A small image captioner, trained from scratch.
Model: 11.8M parameters, encoder norm layernorm, encoder num experts 4, encoder layers 6, encoder width 128, decoder width 320, decoder norm rmsnorm.
Data: trained on photos with spoken descriptions (Open Images, Localized Narratives), 21.1 epochs.
Rows from block 3 of the text decoder, named by matrix and row number. Rows with one number belong to one neuron. Each number is 500 + 40 x the weight over the matrix's rms, rounded and kept within 0 to 999. All counts start at 0. Numbers have three digits each.
# fc1: MLP up (decoder.blocks.3.mlp.fc1.weight, 960x320), inputs 160-239
# fc2: MLP down (decoder.blocks.3.mlp.fc2.weight, 320x960, transposed), outputs 160-239
fc1.247:470459527439535531456529470574511552583533472422512536515490451509494539575427522560513497486523538531476561541400531486563504408496482515405541514515509473490435469517555509547507558451465461479536553544495480491442476501571614541440481506
fc1.248:487494609528549557522502460546484494503491524513512503479474531472421432513499493542444502528517501522466490507434521486495484566460512491503513572475474540497578504548487424446482521451534464415478407481499511533466515603517523560543448447
fc1.249:504458460556507493432456508511555509520524531504493463565517520565567477510542498457545487514517488514442511531498485478444531553478486489454512517519489520480507540493500567469506513537512427466456501474520512526422517473495563417478565481
fc1.250:501532433502436466480569559478557428476466486451462515480418507497518512522547592521489567523450494446499483428587595536469473487563523492631559501600454446498526481499556502483537498503543467476449487524494571488477559491544526493472452484
fc1.251:493529525503467536442455461553461520578526554500510473505490534613523493516524493493466528504540508441454541517376527522482450518518489460449477524557463469481486474471585538457483550501559537508454442481602577406470508487525506472499407500
fc1.252:474506517580539496507441485508529485407510490598521465534509535446480431488558464460443436483516423490492495476544493483465543463496548475514450574492478427527540551629547506516472475475529490528596555492557523522533479469490497413485482506
fc1.253:507480567479492548594503456472566494537486578501519531550483501537570466496543480579529462487419623547412494521495548505544456552510346394508480508526488439510488546523505520553476513547503446517530509562464534520471493461467482474540500477
fc1.254:481485452594493472551504550473483441506476475491482547510502450526518523459475491536520446510509486404406468428496514557531506530440597436559562498486476478511521456528578455499475550516511468527454493514587519518469495475508472443497542541
fc1.255:520426468470473592438474448478553515524513517548448489502458528562528515500477519470491521512489442441515486462565501524555476496450523467555476463452476488474528432545426537535476514469460444505524477549503534543567520460449460491526444469
fc1.256:554501530578468532479508539511459525523499483576504517530503489563459481478535466511459459498561534448561601497498472513511536512524517413495556571444480529535486495527521520436552545474497464468488513520469538467500499519512558527438502530
fc1.257:506540511604519553449458482465513497454527509502522489502526479497475478457569506487467411489561475439409457555527518427514452503452455495524449462566520513528508524439476508475538502524440515513482540575574556548541496545490515516426556551
fc1.258:433503465525493527462473557501506488464539471478535411490549478513468408435606449459526539528596549532477505506563540600507519480510418535451431492492526481517494472492465543524546505556577456539508510539478490488433529556492527487506556485
fc1.259:394501506536495480476541497474537519415501407480486506475460534441480568538440489469543540502486498489502479501519481542462473449533499485500531437492515437491475476538513480578419553433480461477557512443489380483481506491533519492555548514
fc1.260:477494562543502479583545545437454424492542440499501443512444543511457473518510486545488470501543478491477510424530504530487480453457444495464480429561391562517526467526492527516446546452551465472477501490531416518494515502466540496497428539
fc1.261:501468455455530475509471589452465539560541501487502443502487573527466513502501507548580523550443466490500550450483531478561448482470477473498523467561503535474494547534411529569517478530512454564453455432540471539479477493446517492566511500
fc1.262:550466514438507539563521476533502508477437532467513447470428545513524451493479552499478490537489549496523525504497506513470466418593459493474532497525540531460527559494454409484534455548491525438488489493516486452486533532447518444525491527
fc1.263:509400517494426512457501532524534502495508495506440530496488520507531539469457542556572521504504505541542432565454506392487428564529575485484525510473502558449521598519553492491512573477527501472470465530427502538452500535488478505474474494
fc1.264:571518590502584483528494546455491508540511511488583465453484502533498483505505466459522537523542442580502460504482539553581535554506529461456556517505480534553532440464502544505456498584550468518538435498474418398541496486535517413483484521
fc1.265:472496514588528479543465502555486510518568504451456474433465490506487504510430509508420494511506486466475460512538492468562551449418483532514544469553519517495483482510505526526471527564440533509504491513487518568525537527518494493503503509
fc1.266:465462522506513563508456452505550445462456515567523493513495518514514536553495535537513521519439540474472526450537573474443476453493438522542577498489567560541510495479499502512493430563565476532515466411545482485476504497504422469515504498
fc1.267:495466466498560535576482413552558600572502527497515508525514531516505560479541518580451487526559453448503494450553475504521524478449503498513521493529503473516552478434531480559488475495496439573507557460491535481477551490539452522502557499
fc1.268:532552594501481509455461569492514499585507509481524490495590453494446496489591523444413517510404465542545494478515537512527490533469455473462519588533512480552456482534488467581505446509480512456523447476455490510492567479483489574454473574
fc1.269:572465492456471508517533509597391523484534467488542465536433414519518387510529468553511455451566454539478511485572546516473582503553487478421478520523567504502499428577528484465488547496443480516512514556511459485518522479467512508515531502
fc1.270:500432477499527480486448611533555485511475450518513544418434471467458552484507552468416490498532459548427535478513442528580510555506498459483533426472499482537495449434455512410424492512568540538470424524538520448480441533510513568495474497
fc1.271:454544493524502519485566550506388428492503539512455517565447593485439530500464482548596529542527541480473395523485526515504539510536497463550514496451492575516444475496459498427463576475488493573536448508509493479477588454417515552522488495
fc1.272:508410470477552487595443552531588479529533466448482456517529431482500459511524538506526574486470496455426475434420521504492489450551502506537484552575483483499498479462474525432532604467503515526516520525551493468498463481385465462538412555
fc1.273:474494555491481498517471441484400541564477576546476408528501449520505473464499508480492540543501507530479588539443485507517525463559489522469517586520375536530472492474476526582526544508459522468493492461430544466487535444495508495547409489
fc1.274:463490439546466487492500450473496452523546471469511500533520486511517475494527461522499512514645441493437531451492506472510506562473496510548555548479486486455554464493504415492503512451556498583437518452515485534462544425555530464439440457
fc1.275:564531541434405527512559508518473458468472517533450452498416496427518468546503463491431508482482506454469550513508486482544466473484512496418441497572482534460516466461440514501523440519468505528525486443556459524529505538495581492448477493
fc1.276:510490484518481573530522504516535505438479475512540523436500515477439537403579476542488552493480529554475521532513502541555521463493503452495550385506455487555553470533552582535440476499474431470460514515475460489518546516500450530525541485
fc1.277:497553486495501559521480454399543490496408441467458503507520533484575500457524413481427493494448419472555531464500454467594475486506528567560520522527585542520489511453482480488479470525514506433461479500600558485469507472477546513507433523
fc1.278:475502427515486493578501558491482549512464551506477534454494515499468559534524499472511589482601505521543537454432534494490597539484554486499536588483460505513557518473536505469557445518457574493547448540462445541503468492452547502502535410
fc1.279:571463480450550449546454513531500488444571449533433498489473546506481558521554548460460463504475487553484404490461538480453457494467520458468509509468485479459472447507475482518503520554601483555482549449507595446489454521432526481467397465
fc1.280:471617482483504486453548527532560537546487560510494427430497531439507445445509498539465467440508468514478510518497482532538594488508459566528553488512425520498443543459436522450520498453576490529509473530503485465485508507486563588437510446
fc1.281:486482487505547574382515484438548524472497415501569509508508404482447470522507565555427524491477534501490522504488490410465480490501434497555444495576460442463446555458482470460492504539548486520515488485429530473521523548535552484531552494
fc1.282:519490527551523492502540556474523486443554463463477543429437528465453610545424505507427508456521510514515510491485497489589499474518442495602504534494446476528608543523500486533457440516504533479477453516513466534511562520579567505488478452
fc1.283:504457389506501526434466470490552538442470513547594493573467573588520520537559493480486474433467451515412525455453470522482473523536443474513527470468578468430500442523546578497482511522512503503484494512514534499535527492533498464532557500
fc1.284:475439444487483454582570518450454419508550456472491515539437551529552511465467452527474483538535457462475491561474475511418496501496501485529559550501511470513488518568507476480503511489412564486485508493515462539458498431503463563502461532
fc1.285:514462408488543485478507517485506502438585554503458457477532494473451503587490489502481495511486574423489441456545492605499549482410474530508501527518484543624521502420497571515469470446424545567489486522449541458546461486510462461506493501
fc1.286:471541467534480493510529505507509575514450529531497460468456499403470551471544411578507520511513484474432458515498500512493459496534517430505522476517490518574526513489539516484499464499531477548513480497493557564587530536488536473501457467
fc1.287:467468502575486509517480521470484463533441464536438581555499535461525498560460540465522502478507494521451533457534470490463552567560485549515465480611456512515482441482378528459530557541525547371592423501449500491471490494511599500503510467
fc1.288:607519473493517509522434438555495488465570463485406473554437544481530444518568477589518495506487478442560573458497515491472469546478522452495525466541563489501509477493507497487485555453478506530530447602506543452502544580536408499488453500
fc1.289:518461435401535417501475505556546499554530443433455511470459490456507478507571515502463536504517466493565497507514490517580518428464508507530489561518523487452528525553486491485527486505525514499548488499511509457530453508490481528473527487
fc1.290:547464517460547511524569530411464445548440485462502475446484478436534432451609514469502489432531474458503524448437545554458514522528535460542489552465530506519521530467472483462487556533504545482566491503527516504505514458453497520461500554
fc1.291:538511474515534585537494478549497479519511494440507513444509511482500511478491515536453541467541518545469476471490511404488504452480494536468508517513441519470499536507509487444476426393472474564469513455476472456512445475572501562518483503
fc1.292:535394511541568548503484512467486562503427488501524487509503488485478493491456487485441540530490460548500466487489448462499508507522506495512527496502557483489515529495490468489507565500502499439512458498501561502508476450489451528512435526
fc1.293:512464573511458526529487547473431487489547493503509523460519488436482455470515502540480597486560547450451529504567516436458535499554463441458490501522469531468534532560521506499455499493495546429503487527550470473448525481505484520471516556
fc1.294:549536503470526460490467502535490486495512523503504596506536463431429473477459495545437547503539510477496543536484485513485465540509537470516515498550554498470469515458393502537516455510444545465477398502490444561494519541505483600487549479
fc1.295:460463468513470499471450431526529510540492517447420437506411484449487500488501520426552483449519537576543499467463462433508497505538465510482481510531450518504471439508518571515565562518517471528524477492462524520578469469541501464465503462
fc1.296:592532507531486490498563503522510482509430530554430515547451506512477482503578505588488456455562558506479511509530584466510459517465486592454578516422486454473507431503521484527500496566496571559508490457474519513545541466471500489533508445
fc1.297:533515482545461497503513500458529502558513542529542518466474446570565431473411605512552522569552498532457534540513514476560471496497468574498548498477497476552439513556545515414471528488507490450524476449495475489474528432519494448452506526
fc1.298:445484588554445472444552490522629490474477464502448412516405534522522487533428451507459498464417529503476463502363481493520506484525495570538470474528484488538506482531512552492512543436595477405472539476467504467478480471436451534491532572
fc1.299:490460491493504563535480442541554468511478438575541527537494518456457519501555475540503494554522561501464549491478578535494427515499464496502480492494433561436466534466501435513472468477475533465578499497517435432488447504440538513420564490
fc1.300:452529473478472514431475451495422533470477503574490476547445529445461515423477412506423515563543508499435394463497502527583466521485504439535512521470479456506542482540467471523456549470554480477449444538513482512430557511510498561465474537
fc1.301:498556541517529577527512458388563483465483435553507451479474490449485485475480520511499547498497544461446540505503498524534447446504568527532503453506506466461419468516486549491515492562478498524445490525465513477517446514487479571469480558
fc1.302:521511472574490504513503531458511516474470499500504525502439532485505441461548465448540408432514464526486481550483505539437513534494482522503513490485467478539560522458474525516466536523451487511603508569510460507468395459497456478509465483
fc1.303:458491519483507494513560480457502519430560467523512487455595479493457561481497512492546483552534559469483553488512500541454536544550448477530512477468470446549489513557548530541507535487449491514462475514536531445464491483413492462521480506
fc1.304:536400490497506501499467509472448505488509498521487440490506498516575480499473481608452496491492458522512533488512500488430635490395492455554525499517468533552457460507483501471440493506466550472472447502497476486506537532532522593472496551
fc1.305:444488569540545474456562506511538544483534543495483506504491542505478576576457518435503464539497497501561498502514436483437425509547450499516488492516596552511535569453458539547528459489473469511528494490449472478511408499427534540507569543
fc1.306:525507487454528523477553469475589497548516528528487485514559464446457529442450507398508543469462566486499475526417394522495520447548492520447452492525536485494389488491542443483400481540466487538443455498510526507467555430439529467435425480
fc1.307:464578499518504529547553490516536589548521497585489469472478515522556485432526464495487453479497477512447546523553498518481496512540471519487489524552524529521474522517531492537468558506572543438498518538488537477492475515511499555494410515
fc1.308:528514417555453513531540534490515551473557485470523617521557441548537529480498491478521513451522548510471508532488565554518522443502491485485421469463542565504511466485478536622535567511541514473475481475467536443460528512520471470464487550
fc1.309:472488593511575553484537557539480539505510536539554506484526465467409580495520527568528508452480507496437441459541522448497495406542503542478490481474542429497508426518465445511556436502491487506521537487502449531514501415543601519456546495
fc1.310:485497531472529516526408536499476543457536448523508508543460461514463584418540508538456551472452462531512520511458504555531574520528548477448380536443519484478539508510509538475476468479480470490486414542536439543483446465476505492524489486
fc1.311:581475561447491449484498436495502513467502491483453535572473487549526535495502565540560545507585566445453464480526458468470437527540447492539418565509470562466539463581517467544525495438417461505561498476485470553453573417501521500460437464
fc1.312:547413446517467520565518504533483527511557485503515512466432524483516513501477439428453587445522433486475568507550506521546490476516508520554502524466476497505542487565530505507444499511538470475434522450477540499455502492487472454479462451
fc1.313:533535551501503490487479493525512526520473526484447457542438490503530450501463487498489465566552494509537467540519480504506469495522531543490505488500487496481474492442546502470549455513554547549575492446596402459523504473465571552504551525
fc1.314:490458462514536455495456492465515542479508532475543536481555567543461474486515525478474452513551476522446495561442500541483514504546495528512514563489461532528536484555505483493570489458407546555450468479447423462514408509551543538528496454
fc1.315:514458503536550534502543482524496536475568533459427440533487543511488540502530493525485550483465517526489516444479476519444459596519491497500470504425447521493550503537505458514502558512551532512476505446489511535458501453537496533546504534
fc1.316:482551571500592530512567556566436444530475479497421474499449516502455492499459489496441492531502502509523497553487490550484473420477558559432516516513469465536461517540475492489490569474497428564576511566480537486530446468504549527488484506
fc1.317:442465489462564500494483513502522554570524493481552464483526471434555515406564442434486487486466509499462566528445524489486517421496483556525524459500480513485436565468479522458450511508517469525462424536538503513543490552513529584500550516
fc1.318:635465475559534440437487440490465479595505496435471561490494583449529482484505426392477421534535501501470477574494517467465492528462544448571487472484526510471467533500480495493486411520563503475613517491500482510565479465511512523466500434
fc1.319:507574480452496505517480524510474447550499515493565506414503523606505546462528484566532582459472449479495503452453496564587461519451509480469535508538487443540569526579459550384541505485538513577464489536514476537562487502498515506538548516
fc1.320:496469471477509534589580505473552440451511429444484496417513524486545534436488476434500525547567549505563503462553528485505478578477522464486579486487491481476470453472468524535526593450534489406553501469473577490447476422437432537547508483
fc1.321:527528440475429466465538423464524489465424502515466506551483540490540503492487572528527525500592488546470407554425488487465457508553509483501493536486492503481489464522511522465498518541502437462476498470493487512537547467463479559514513557
fc1.322:582455498513504503522506539442494512503453512560535481473489507434582482451495465428532516577537513517562534503469488518478550446527445521517574488514501407492518518457495548540503517518551441430545457461519492499447388505511477613518551482
fc1.323:503512522575528515513595483554482551435441510446489492399485520483496460473527571546509542477457490541535564431477449497547541504513519531488472536477453475499495499496521484466546494482489553537506533561505490442528496525470548483532532488
fc1.324:502447503519525499427483483421500503487489616507523474504494492550483564534549526553517519478516452487558571500459531517450496449457500518502450468479532577527486488562524501513444521421479549491497510557463440514429494495508477548476475549
fc1.325:467559528450553476485502480501457530516552463503480476501475448535516482464531564527574514524518541558423459465500496494460481498487489514492531512530448499482487514564546516436520451490470519484479477469477449553540456486483513519477549480
fc1.326:499440464561445546468511504484469513538497534500460500492494575590475495492483457494522490437533520505475501414540523511483524479529523543561530507503478433537440425553540522508509447457534519494518461548551490432520526489540552546516542538
fc2.247:529533466526389520503513487580465501466505542515489457493503571407493527525531580489512549466513458477492490502545571485478627538486459574461499495494520490490512577495542491527479462436498459517550453548494534536485521467506588456527440491
fc2.248:534452509439481527514492495562451487462482544533480545573470487412509539474496573522466420486484545466543511514522466499513464489537522558523529505446531521540492461520516481528537586468469523482495556528525487400505450481566521481494521528
fc2.249:476532512479502500472464457475442460503507584492480474483470538575492481488487462566476483506517580469468415469543482535556521422540557525507542490557508488488457434478432494597536528428483469494543521470585443479475507374506466444487534582
fc2.250:460543499488492533497476462555545538443535500516469497453499486554544566476505515480538529548551529511528524446491529497414532529484543494488451541512514458581534509506415489537466502496528527482547510484463485574477467496547487564487511511
fc2.251:505504399446459461537575411523449516567469500567532476505513498502507492439514486551536547480488529553489504480488520530503505491522523528580510485517518485553571470505518531517516474428523455457500567546474572438497524465441551578435504525
fc2.252:509528562553447540456486478452540475503533481438510465501473496438559503429492547564495522515498525498556548509577523411523483519487527485475455438540452495500502573563443535517525491546544514544483485548424518471426488487448511419514501563
fc2.253:586458594548500458508494506468514560525516488498539522505475560526497530488476465506486483477497498487409465479510427549584431488462448491526467471454505439473442533526522465426459510444515574529494504488507508522462420506528521464522467507
fc2.254:505499517529471576497454493523488512519479464516456515559455479501452494523564563528532493451418442540516500492576513448436558491534528554428576470510471503497433437478509534532512539509469511570474549526515504532444529491457417521571493484
fc2.255:487532571451492533503585505471550531536525505487498431524441484575395549519428519460481548509505470453491542465431445539553516557480516421494503558515522596531495497482517460416458508467499474519481540463426478538532482498375486509475548482
fc2.256:570535479552451510483499501454503470454530518446559449513527527536507509442530482529465515550524544539560533477502487507545456470470530484541532485494541507548568561477490494493451511532464478505507479534488456516494586537465525495548461494
fc2.257:559483565476493570450480437458427587484557497523409551557511523498494514569532451573522531558570527505534481551470480460504483489483509489480559488509499501563477420399506529520481491537491425586601490522523450529463550506562530488503457433
fc2.258:494514518469526479505509449521515421459522530524501498528532508439462441516392461494608469521460452507459479458523480560479512470518474563562490522535533492549568525513442490468470547469501555429519551497528460506478518553485532480560495473
fc2.259:437572487428462518505453433491484520563550577560477466599531537514506544465482513524466571528458501483536453465537497448509471521560462541474514563553559562553525461487504431549516481494504534511494499498495643512521534565517507480474521552
fc2.260:534486534529563487478485492509515471476539491461556595499514456485464501528452435446514488496477541557523462477475473524536496498494509520470507483534536460489542539471439495484496545410537550507492467463529506489560504493522522472525557484
fc2.261:477509509492475489541463530510538510555449522529463497432502467500507520500565514484434411423542523495471473436518521493511565503497585566520464450504518435496477513507523501488485515552440494586530438489515590516511530548494521468507451512
fc2.262:469481473475497515459510463457491474438536488488456519512488505529549513540529504458633492476418499505507527519499474503451532576564460563545476476571542603459483485486478547460496507445540514426473548565413608488520456488454503600627558442
fc2.263:495497437498471502485570527604512565497576500440534504458488528435441501404516481535508509451508504553492484493483499527501520499541485497498500495558499515524533544452437424522522454502516516459426521460475419483508500390467500494550541500
fc2.264:408447402506469461515549518500459486465490523493562520460508525531522498473555502517585433448494497404515494568441501514484516493474497497531493484486502428465487525609531529461435546434487476534412397494484542559522562485488510471498543538
fc2.265:497492458499488547475519429499499520487509423459470530544466475557501579486500489530447474521549520550552504564530407503460495473522565520541545511483525485469501552466516544510477511476539494471504498517490533532484441527442414477508488476
fc2.266:511539482421535449484432516513475444545504557552467433481484506526501518515465553525464470514488482457536479516501520489485509493494508486455460466532492439516503528498415502425483533505535562501430443502476470463500500476542523601477488508
fc2.267:517562526478463422506478464532534508491559512532510536517497454520559560509491486488453517506455530577491510497507520443504502516498543493549444502490465449515493518461479473516511420500548512500527474545469470557541545496511527432482539625
fc2.268:517459538533514475546528524495486500528472506444542579429427478553527568530502500480458424478576524491489521476471503540506464487490513488484449429499478548528513559481503526470470552587502474525529478448523540477530544514507535511555397487
fc2.269:505476611497542516546452498534496462494534506522471573524593475580512458480508509525463507470475487511473408424474484544506547540522502542515536505492546507544513486376431434582535556529540434522518497479489609510499564525520446615468555423
fc2.270:469470538491459492507512504491484517534562498499545546440512506444548530506463469506485493484456560555493464457406558516451500456566536482490491538557530524497549493501486512515493480443526517529546451507463477449487553468540482519558500544
fc2.271:468530444527503437490461590427490537490484529511539470457500474490497597476500527479473550458442484463474496475532566513525509530533470529501468499461491485477572568482566444491498467536469479495499465498516462481545443502503508540495481527
fc2.272:432508477543529481437521476420478494449406464501468469443498471512500554524489509522460495517543519501590497509491524561476557562501510464508486554450427495553514469532484523458459493532531456494570504536448501504453524454492493463530548507
fc2.273:482495547491505516580488490491499546523464460467470576536472550488452493548455463529545476484519423533481489518533490595491520480509407437442503501476459446516539505554666554462427442477459590533556520543490472463477432423491419522493501466
fc2.274:506550520543523548574550608539521427444435404531495471484532566530499480505497538471535554573479512499497479504484456481474505502497473494489525537466553596423511447441510578481510517516478491459505497574481494454498536471477614430478509469
fc2.275:476502457524523528491427483518483579414550489500458497499407467479602479544532448450475479450500473530506517434533465590452425561438446560516462533555612483496522515474505480586410473502536400487493495528481481434367564515535483446532476534
fc2.276:458494505497551474562534513484443437482510487458465469516558462554480459472533466447510531537536446505446502509577581567496481506482506466503506548553493549479468484480524485506563413453513490499519428494567515496550460529512495507495497523
fc2.277:442500451448513467501566528510503474496511586463555429462517575520483478560509450516529486560512492477437484547544468529483473508572449486476502497496477516506439556514475524451566480480547479476466502502438485555551500535506521546516465532
fc2.278:551537496543505416502535518527487487502501494500591527541505411493565525511513502514457444511489500519498515510560499530488440487471437477527574517523542490506478529505529510544511531414467477494532477547529437472469490502557504435454498475
fc2.279:524553487477470461490540427419477568525528527474550514524501476537483495518483497461432485543563519507531519509518487481505543514478565604529512499511536504472515469540442410491556505487443455486405474487526550469459510530440531548450536545
fc2.280:468533547582517505454574546496554443501538498488465528493489551481440450518520527550533481438547483555553517532583546478567527501547468523501461528503521516495522464417505435438484477534451481495463498505528477530498458544475569496539438475
fc2.281:536505497492458439432462449523520520399514466438506508507511566535506460540490414512490493436543472538516535501545494482496476474532462453385518475515530450545552501503522517491505475572546495496498541442506480496508544521441480545517451584
fc2.282:577529524486502547512562491523447514562495491510463475552455500521533588487575467398465541501482523486548515497521461485506524481474523480506565543513541517512588521482585523564431470500477517472477469464527510537529545453503547468505453551
fc2.283:504446504501534462509514535510549413514481517509500446503529441423537544475465489532503508445445489451552462514456478543498519483518467550486449562522489471489505515548470491517508458437493510531519530509468580492522521519510570444535534518
fc2.284:506466475612466518510523438457505470476559588402499517486508476501466568548490441507527489431448508491475512492599546552449480481467491514450539443477478478505521507443481465444462438469501467535436529504528576499515481526451429544533536559
fc2.285:465497511482504557572522520488519511486475443482476498478549539547510484550430513527532496448561570527520465504490548481529474513464517495498580499459511497546512493452505520556505517541466537605511505559544516453512487500510492383588483553
fc2.286:507542517480495535424486530540532439509486596466460496478482474485545497530487522511511560510462528456518395513481552508570496526535478497513514519510381475581491471457493467521518543577451476457561507453553442507461448490476550450490563498
fc2.287:498564473545479476490571574487449499466472505462555503546404508505513406546539494533563528497479509543538455554463505551539478520506516463512483486541516496501504486435456530524484505499488558483439531536435490492484528463412516549479504572
fc2.288:485490570467460462482511505551446501516493507497528489528513527524527500542544501507526485543472443489553505567491502480505462477435552518501519520534607589460548430465459550536456534516501512537511564457510510479491417541518522506553484498
fc2.289:463556507485518514452482470499520521489508507502514474470518475496563536623574623514491429522543492567525529491520487553509473490507514454488418466497526549431542511505516409524519491495478497574511497532529503529472534534499394522491497545
fc2.290:531487526516492493472498569490563551481585508485462522511601523462488504503564539539455460489595508521510503477510461555548551483524510417514425452508520530493456515471458482462518516467519516520526545547487492476541487453505548491472487556
fc2.291:561468512511487514524395493430535504504476473426458564518470466535450503510521486571478494560436553461453483522501410536477522613507547544398447528599543494547510627553505540503559434462505457471509548468559571549477516440518584502472515486
fc2.292:445535516508489520549521481507449462440411519507495474558596463466516487417522490471446488448483473585525520475506530503448491478557491493531481492541493477500513547571516558531538510478510551401475524529549445519504483483523493476468490471
fc2.293:560475505473609459504509528563515526549522493524415521389527511460494499570531459524495467483461501500487473460504483476567437507425506514530451495520533550576509503457475549464514512436556467488455517512542464509481468562566522529481479451
fc2.294:481491504551493528472539549401510483549521480464522512522554521519449453537452493457478504614556494512479479508529528431478471541524530527487497492533549498497481478571507509487471533602448513444521497472418455545502527506424507504547405507
fc2.295:502490537500505382513529476478536497504511497472414541533477444517501483457485438549534427515508523517575466538539512499526519503483541547473525466495448527463545493490400577533385488521539494487465501555493461482416491518521521481548553533
fc2.296:511565439541515498542506488530495531541567570487511466516538578454449523486467498497515546527506447490571520493616523488522551485507500537489487467494541550508501561485500477458466479493592481529511508452488482521485492450543506530504530529
fc2.297:530545458502471473477485534521570567495585480473485529495552449463395524480482507571537467482532518522521495487512513496475574498537466491562538444515462528542463451507482442507503456530513500520500467417481591549507541519473496493529525512
fc2.298:568505565488530374443543443483543492451539544513529561526436488458480464478451464475462430443519525455612444490516489546459450494504521516511513488554500482621492455479427502483469442519432448452532546478453429556464509470567513495582489528
fc2.299:510463575450483557403539426509450447504458487547468577599532490481571493492555493523519521538503531458569451532464560549577505436490509546423505501480530532516444507410519435449439432487461493533504451440415585428518555542475487465529536589
fc2.300:542528564496497562462523582533540508483447531545525429479515526565527511509472530494488504545486537545519536481444520483518473493486446469463503500479500513456422481441543474513497479567442546475516451526470551564478457459476538595471476465
fc2.301:471499502490458574429485502503440451503496437498527547522534585504541511524522437547530476514513528568513525353494462482518498518538539525557547445526524386505521478535505540580502456528528558524473455579464506535439506481534435470480531542
fc2.302:464484492574452474494488521488557519479531494532511472560499514512520517486511481505462512510495477558473518441504496494527500463528523598540544478557486448540512536508465549605570435472553470511490522476529478456471517403533577492435492596
fc2.303:516535538450535549555489497527523511504489499508490498484494507483447452481488482463485529538432408562498546516511439517500575457519566476470446532489485530521495535549507492532496474505477538526436500472480516512513508532476496477473539587
fc2.304:503515497549515488538536537520450594525560460433441466506420488445520492532452467429450465527491464477479438555542475525515491514500401511490493562465501496465478429565469492493548423478464516471505577598513465464611532467464466496518505419
fc2.305:492525529569493550472551453567498522514567491572544464545479437448457465504523469497514513474478420583496544522416473498441516520473447488478440472507473515467519496523519503433480485471493542414493464473462534519531445508564486463530538578
fc2.306:399476529528506516469448443535473572506426509492514528454505502385532491551476517585506449456463566528489475490475450599519557524530554512506507481523504486538569464432508458484495497490494522467497519495524528428458491489430475578465486480
fc2.307:576477573471497530509487514472450438473522489520424411518549556550484444612470483512491478527483591552474464586465470483488447519587469496514497502542460468492514501473528482519521496465492507547507541536569478487537488478519485509567441538
fc2.308:492545475510515520516496487495501449591504547453514459508561473456532529563530546458477500420534471492478499563504508552532521485516524476470493519482509401505473502487551516471530471426549453518498545508502504513464508496512509529530516491
fc2.309:521500503414546508585486555558511499537476544529539494520542531496482532550479469535508499481503520472524530490570425457537481592411560510463481487472539406538496513514507441553534462493500493494413557547528471478512487494548515422508543548
fc2.310:546438502506435478492591535469510501525537521563457486494528487476524400535459541468479535476465528537578441528504531462558491466482534463443491505485435555547429463497508505465479484480483538537509490504538520517546541482508505454560535474
fc2.311:580497541517575538493500488527493535566526465514499457460504462510513549521487461546510499530383486474426500518532474523440553525524485540482458491507516480483517483434506567488481503464545488501435544459464495480578485483527435565510476488
fc2.312:506512474533485489508465461467469475490440586441544488511521442534472531523503451481508487508472549531431489463500432439488466514566533451479505560536461525466478557498529510487538458525507548451501475479469490490529499506554511527479499563
fc2.313:428462435490557536468502447507522492490523487473504494549556556496520505475509529510522437516437489499552451481467563455488498468511534506572500497542517536502527464502467447488553490442547511524475541573462494467493524563521527481507526513
fc2.314:500478567530441455505528468485542494515505479542475518490515508524554450571579457511512494495523519472469486434483440451533503523455528505503531493522526570448481482505518446492502500546478497389468478599513498463537556511519525479559556501
fc2.315:436475452539465486488462467477536504537556481499579492494552465471397501472496507540442522516510537567522446551557499512504465488478585525536505489492498482524485491477479460496515445487594479496550480523558507496412474455480499469526575511
fc2.316:506518550418503495508475494464525446509486499539481553457509499484482517501453437483520535545486484550507413419509531508595483472512473523532511484547548414515507530444480494471575531467532515535478469478509515540520460479500447474519485567
fc2.317:492472437447532522514558538478507540568458510492556519439533495533546489511478481522449527464480635512487534557429415463551455532445449471493520565438536398613443457562438506475495526588463493500500479447544521442508432521518501498451515502
fc2.318:523488449524457472478409442503566445478534450551515526459500460457563469445488483451504573452471484452420443466552480636432473525442491491489482508468405464596506477503476480557560453488444518504457480551525595637516534557498476532522532459
fc2.319:504459518553501439496444449456513526468561498439492527424515438550493568493471524550476568471431547533511479591508418512489492540493445475530534466533474574399491457566537551454508502545558525530448533576464483514554554464536577510495496446
fc2.320:584525490455491446472444527509473524576441554451458487560519546475439614478507509526551408469491507453490549515531489442486482511547468509474478505477458468499505526558611463421510480535502495528513541550455581471461530444502533546512552490
fc2.321:488463528514540461543414544469490506512522526525558498504418451450502451442454512490524469522573484465524456503452547517555362512467534529437496527445518477521586551487468429493458510516516468546519567474497462536474522506513549484499452541
fc2.322:454512491510515527490568518567466523488466522511470559586541489538507540486518444493520481453554462502542505543550515567466539471471541482529557408564494544521482534581448509448430482438617541449491547515459542479543455523489476504549540468
fc2.323:485470522506493530498509473423477563538490525522519560500495573514440538567506479497480495507498471481566503534466495588563487433502392472466489481484467502507507552547475484493545516516508505513442557485438445528521605551483531433527511534
fc2.324:445525476533415542500557471506584505506437525544541508524532502475526443491457446485428488472518519539546422574521512457501505518436543450609467530518461428512452477511547478464472479433479513562519452548491490502496480484491499484552500532
fc2.325:548577434595481490439512496551547471553534509539536567531516524538479504460527518542523462512498510555533497531505572373423580499457502529556606439403536563556440451534515463555501567489543523491483496524523523487564551491526479547430454494
fc2.326:492538486455446466505461544546517531523542508464508504487532548503536560441457584456595483476521585494438516521516457467573480459584530520443519560515482428523527441484546494574486517506543480535561426438521472452614535458530498442517545513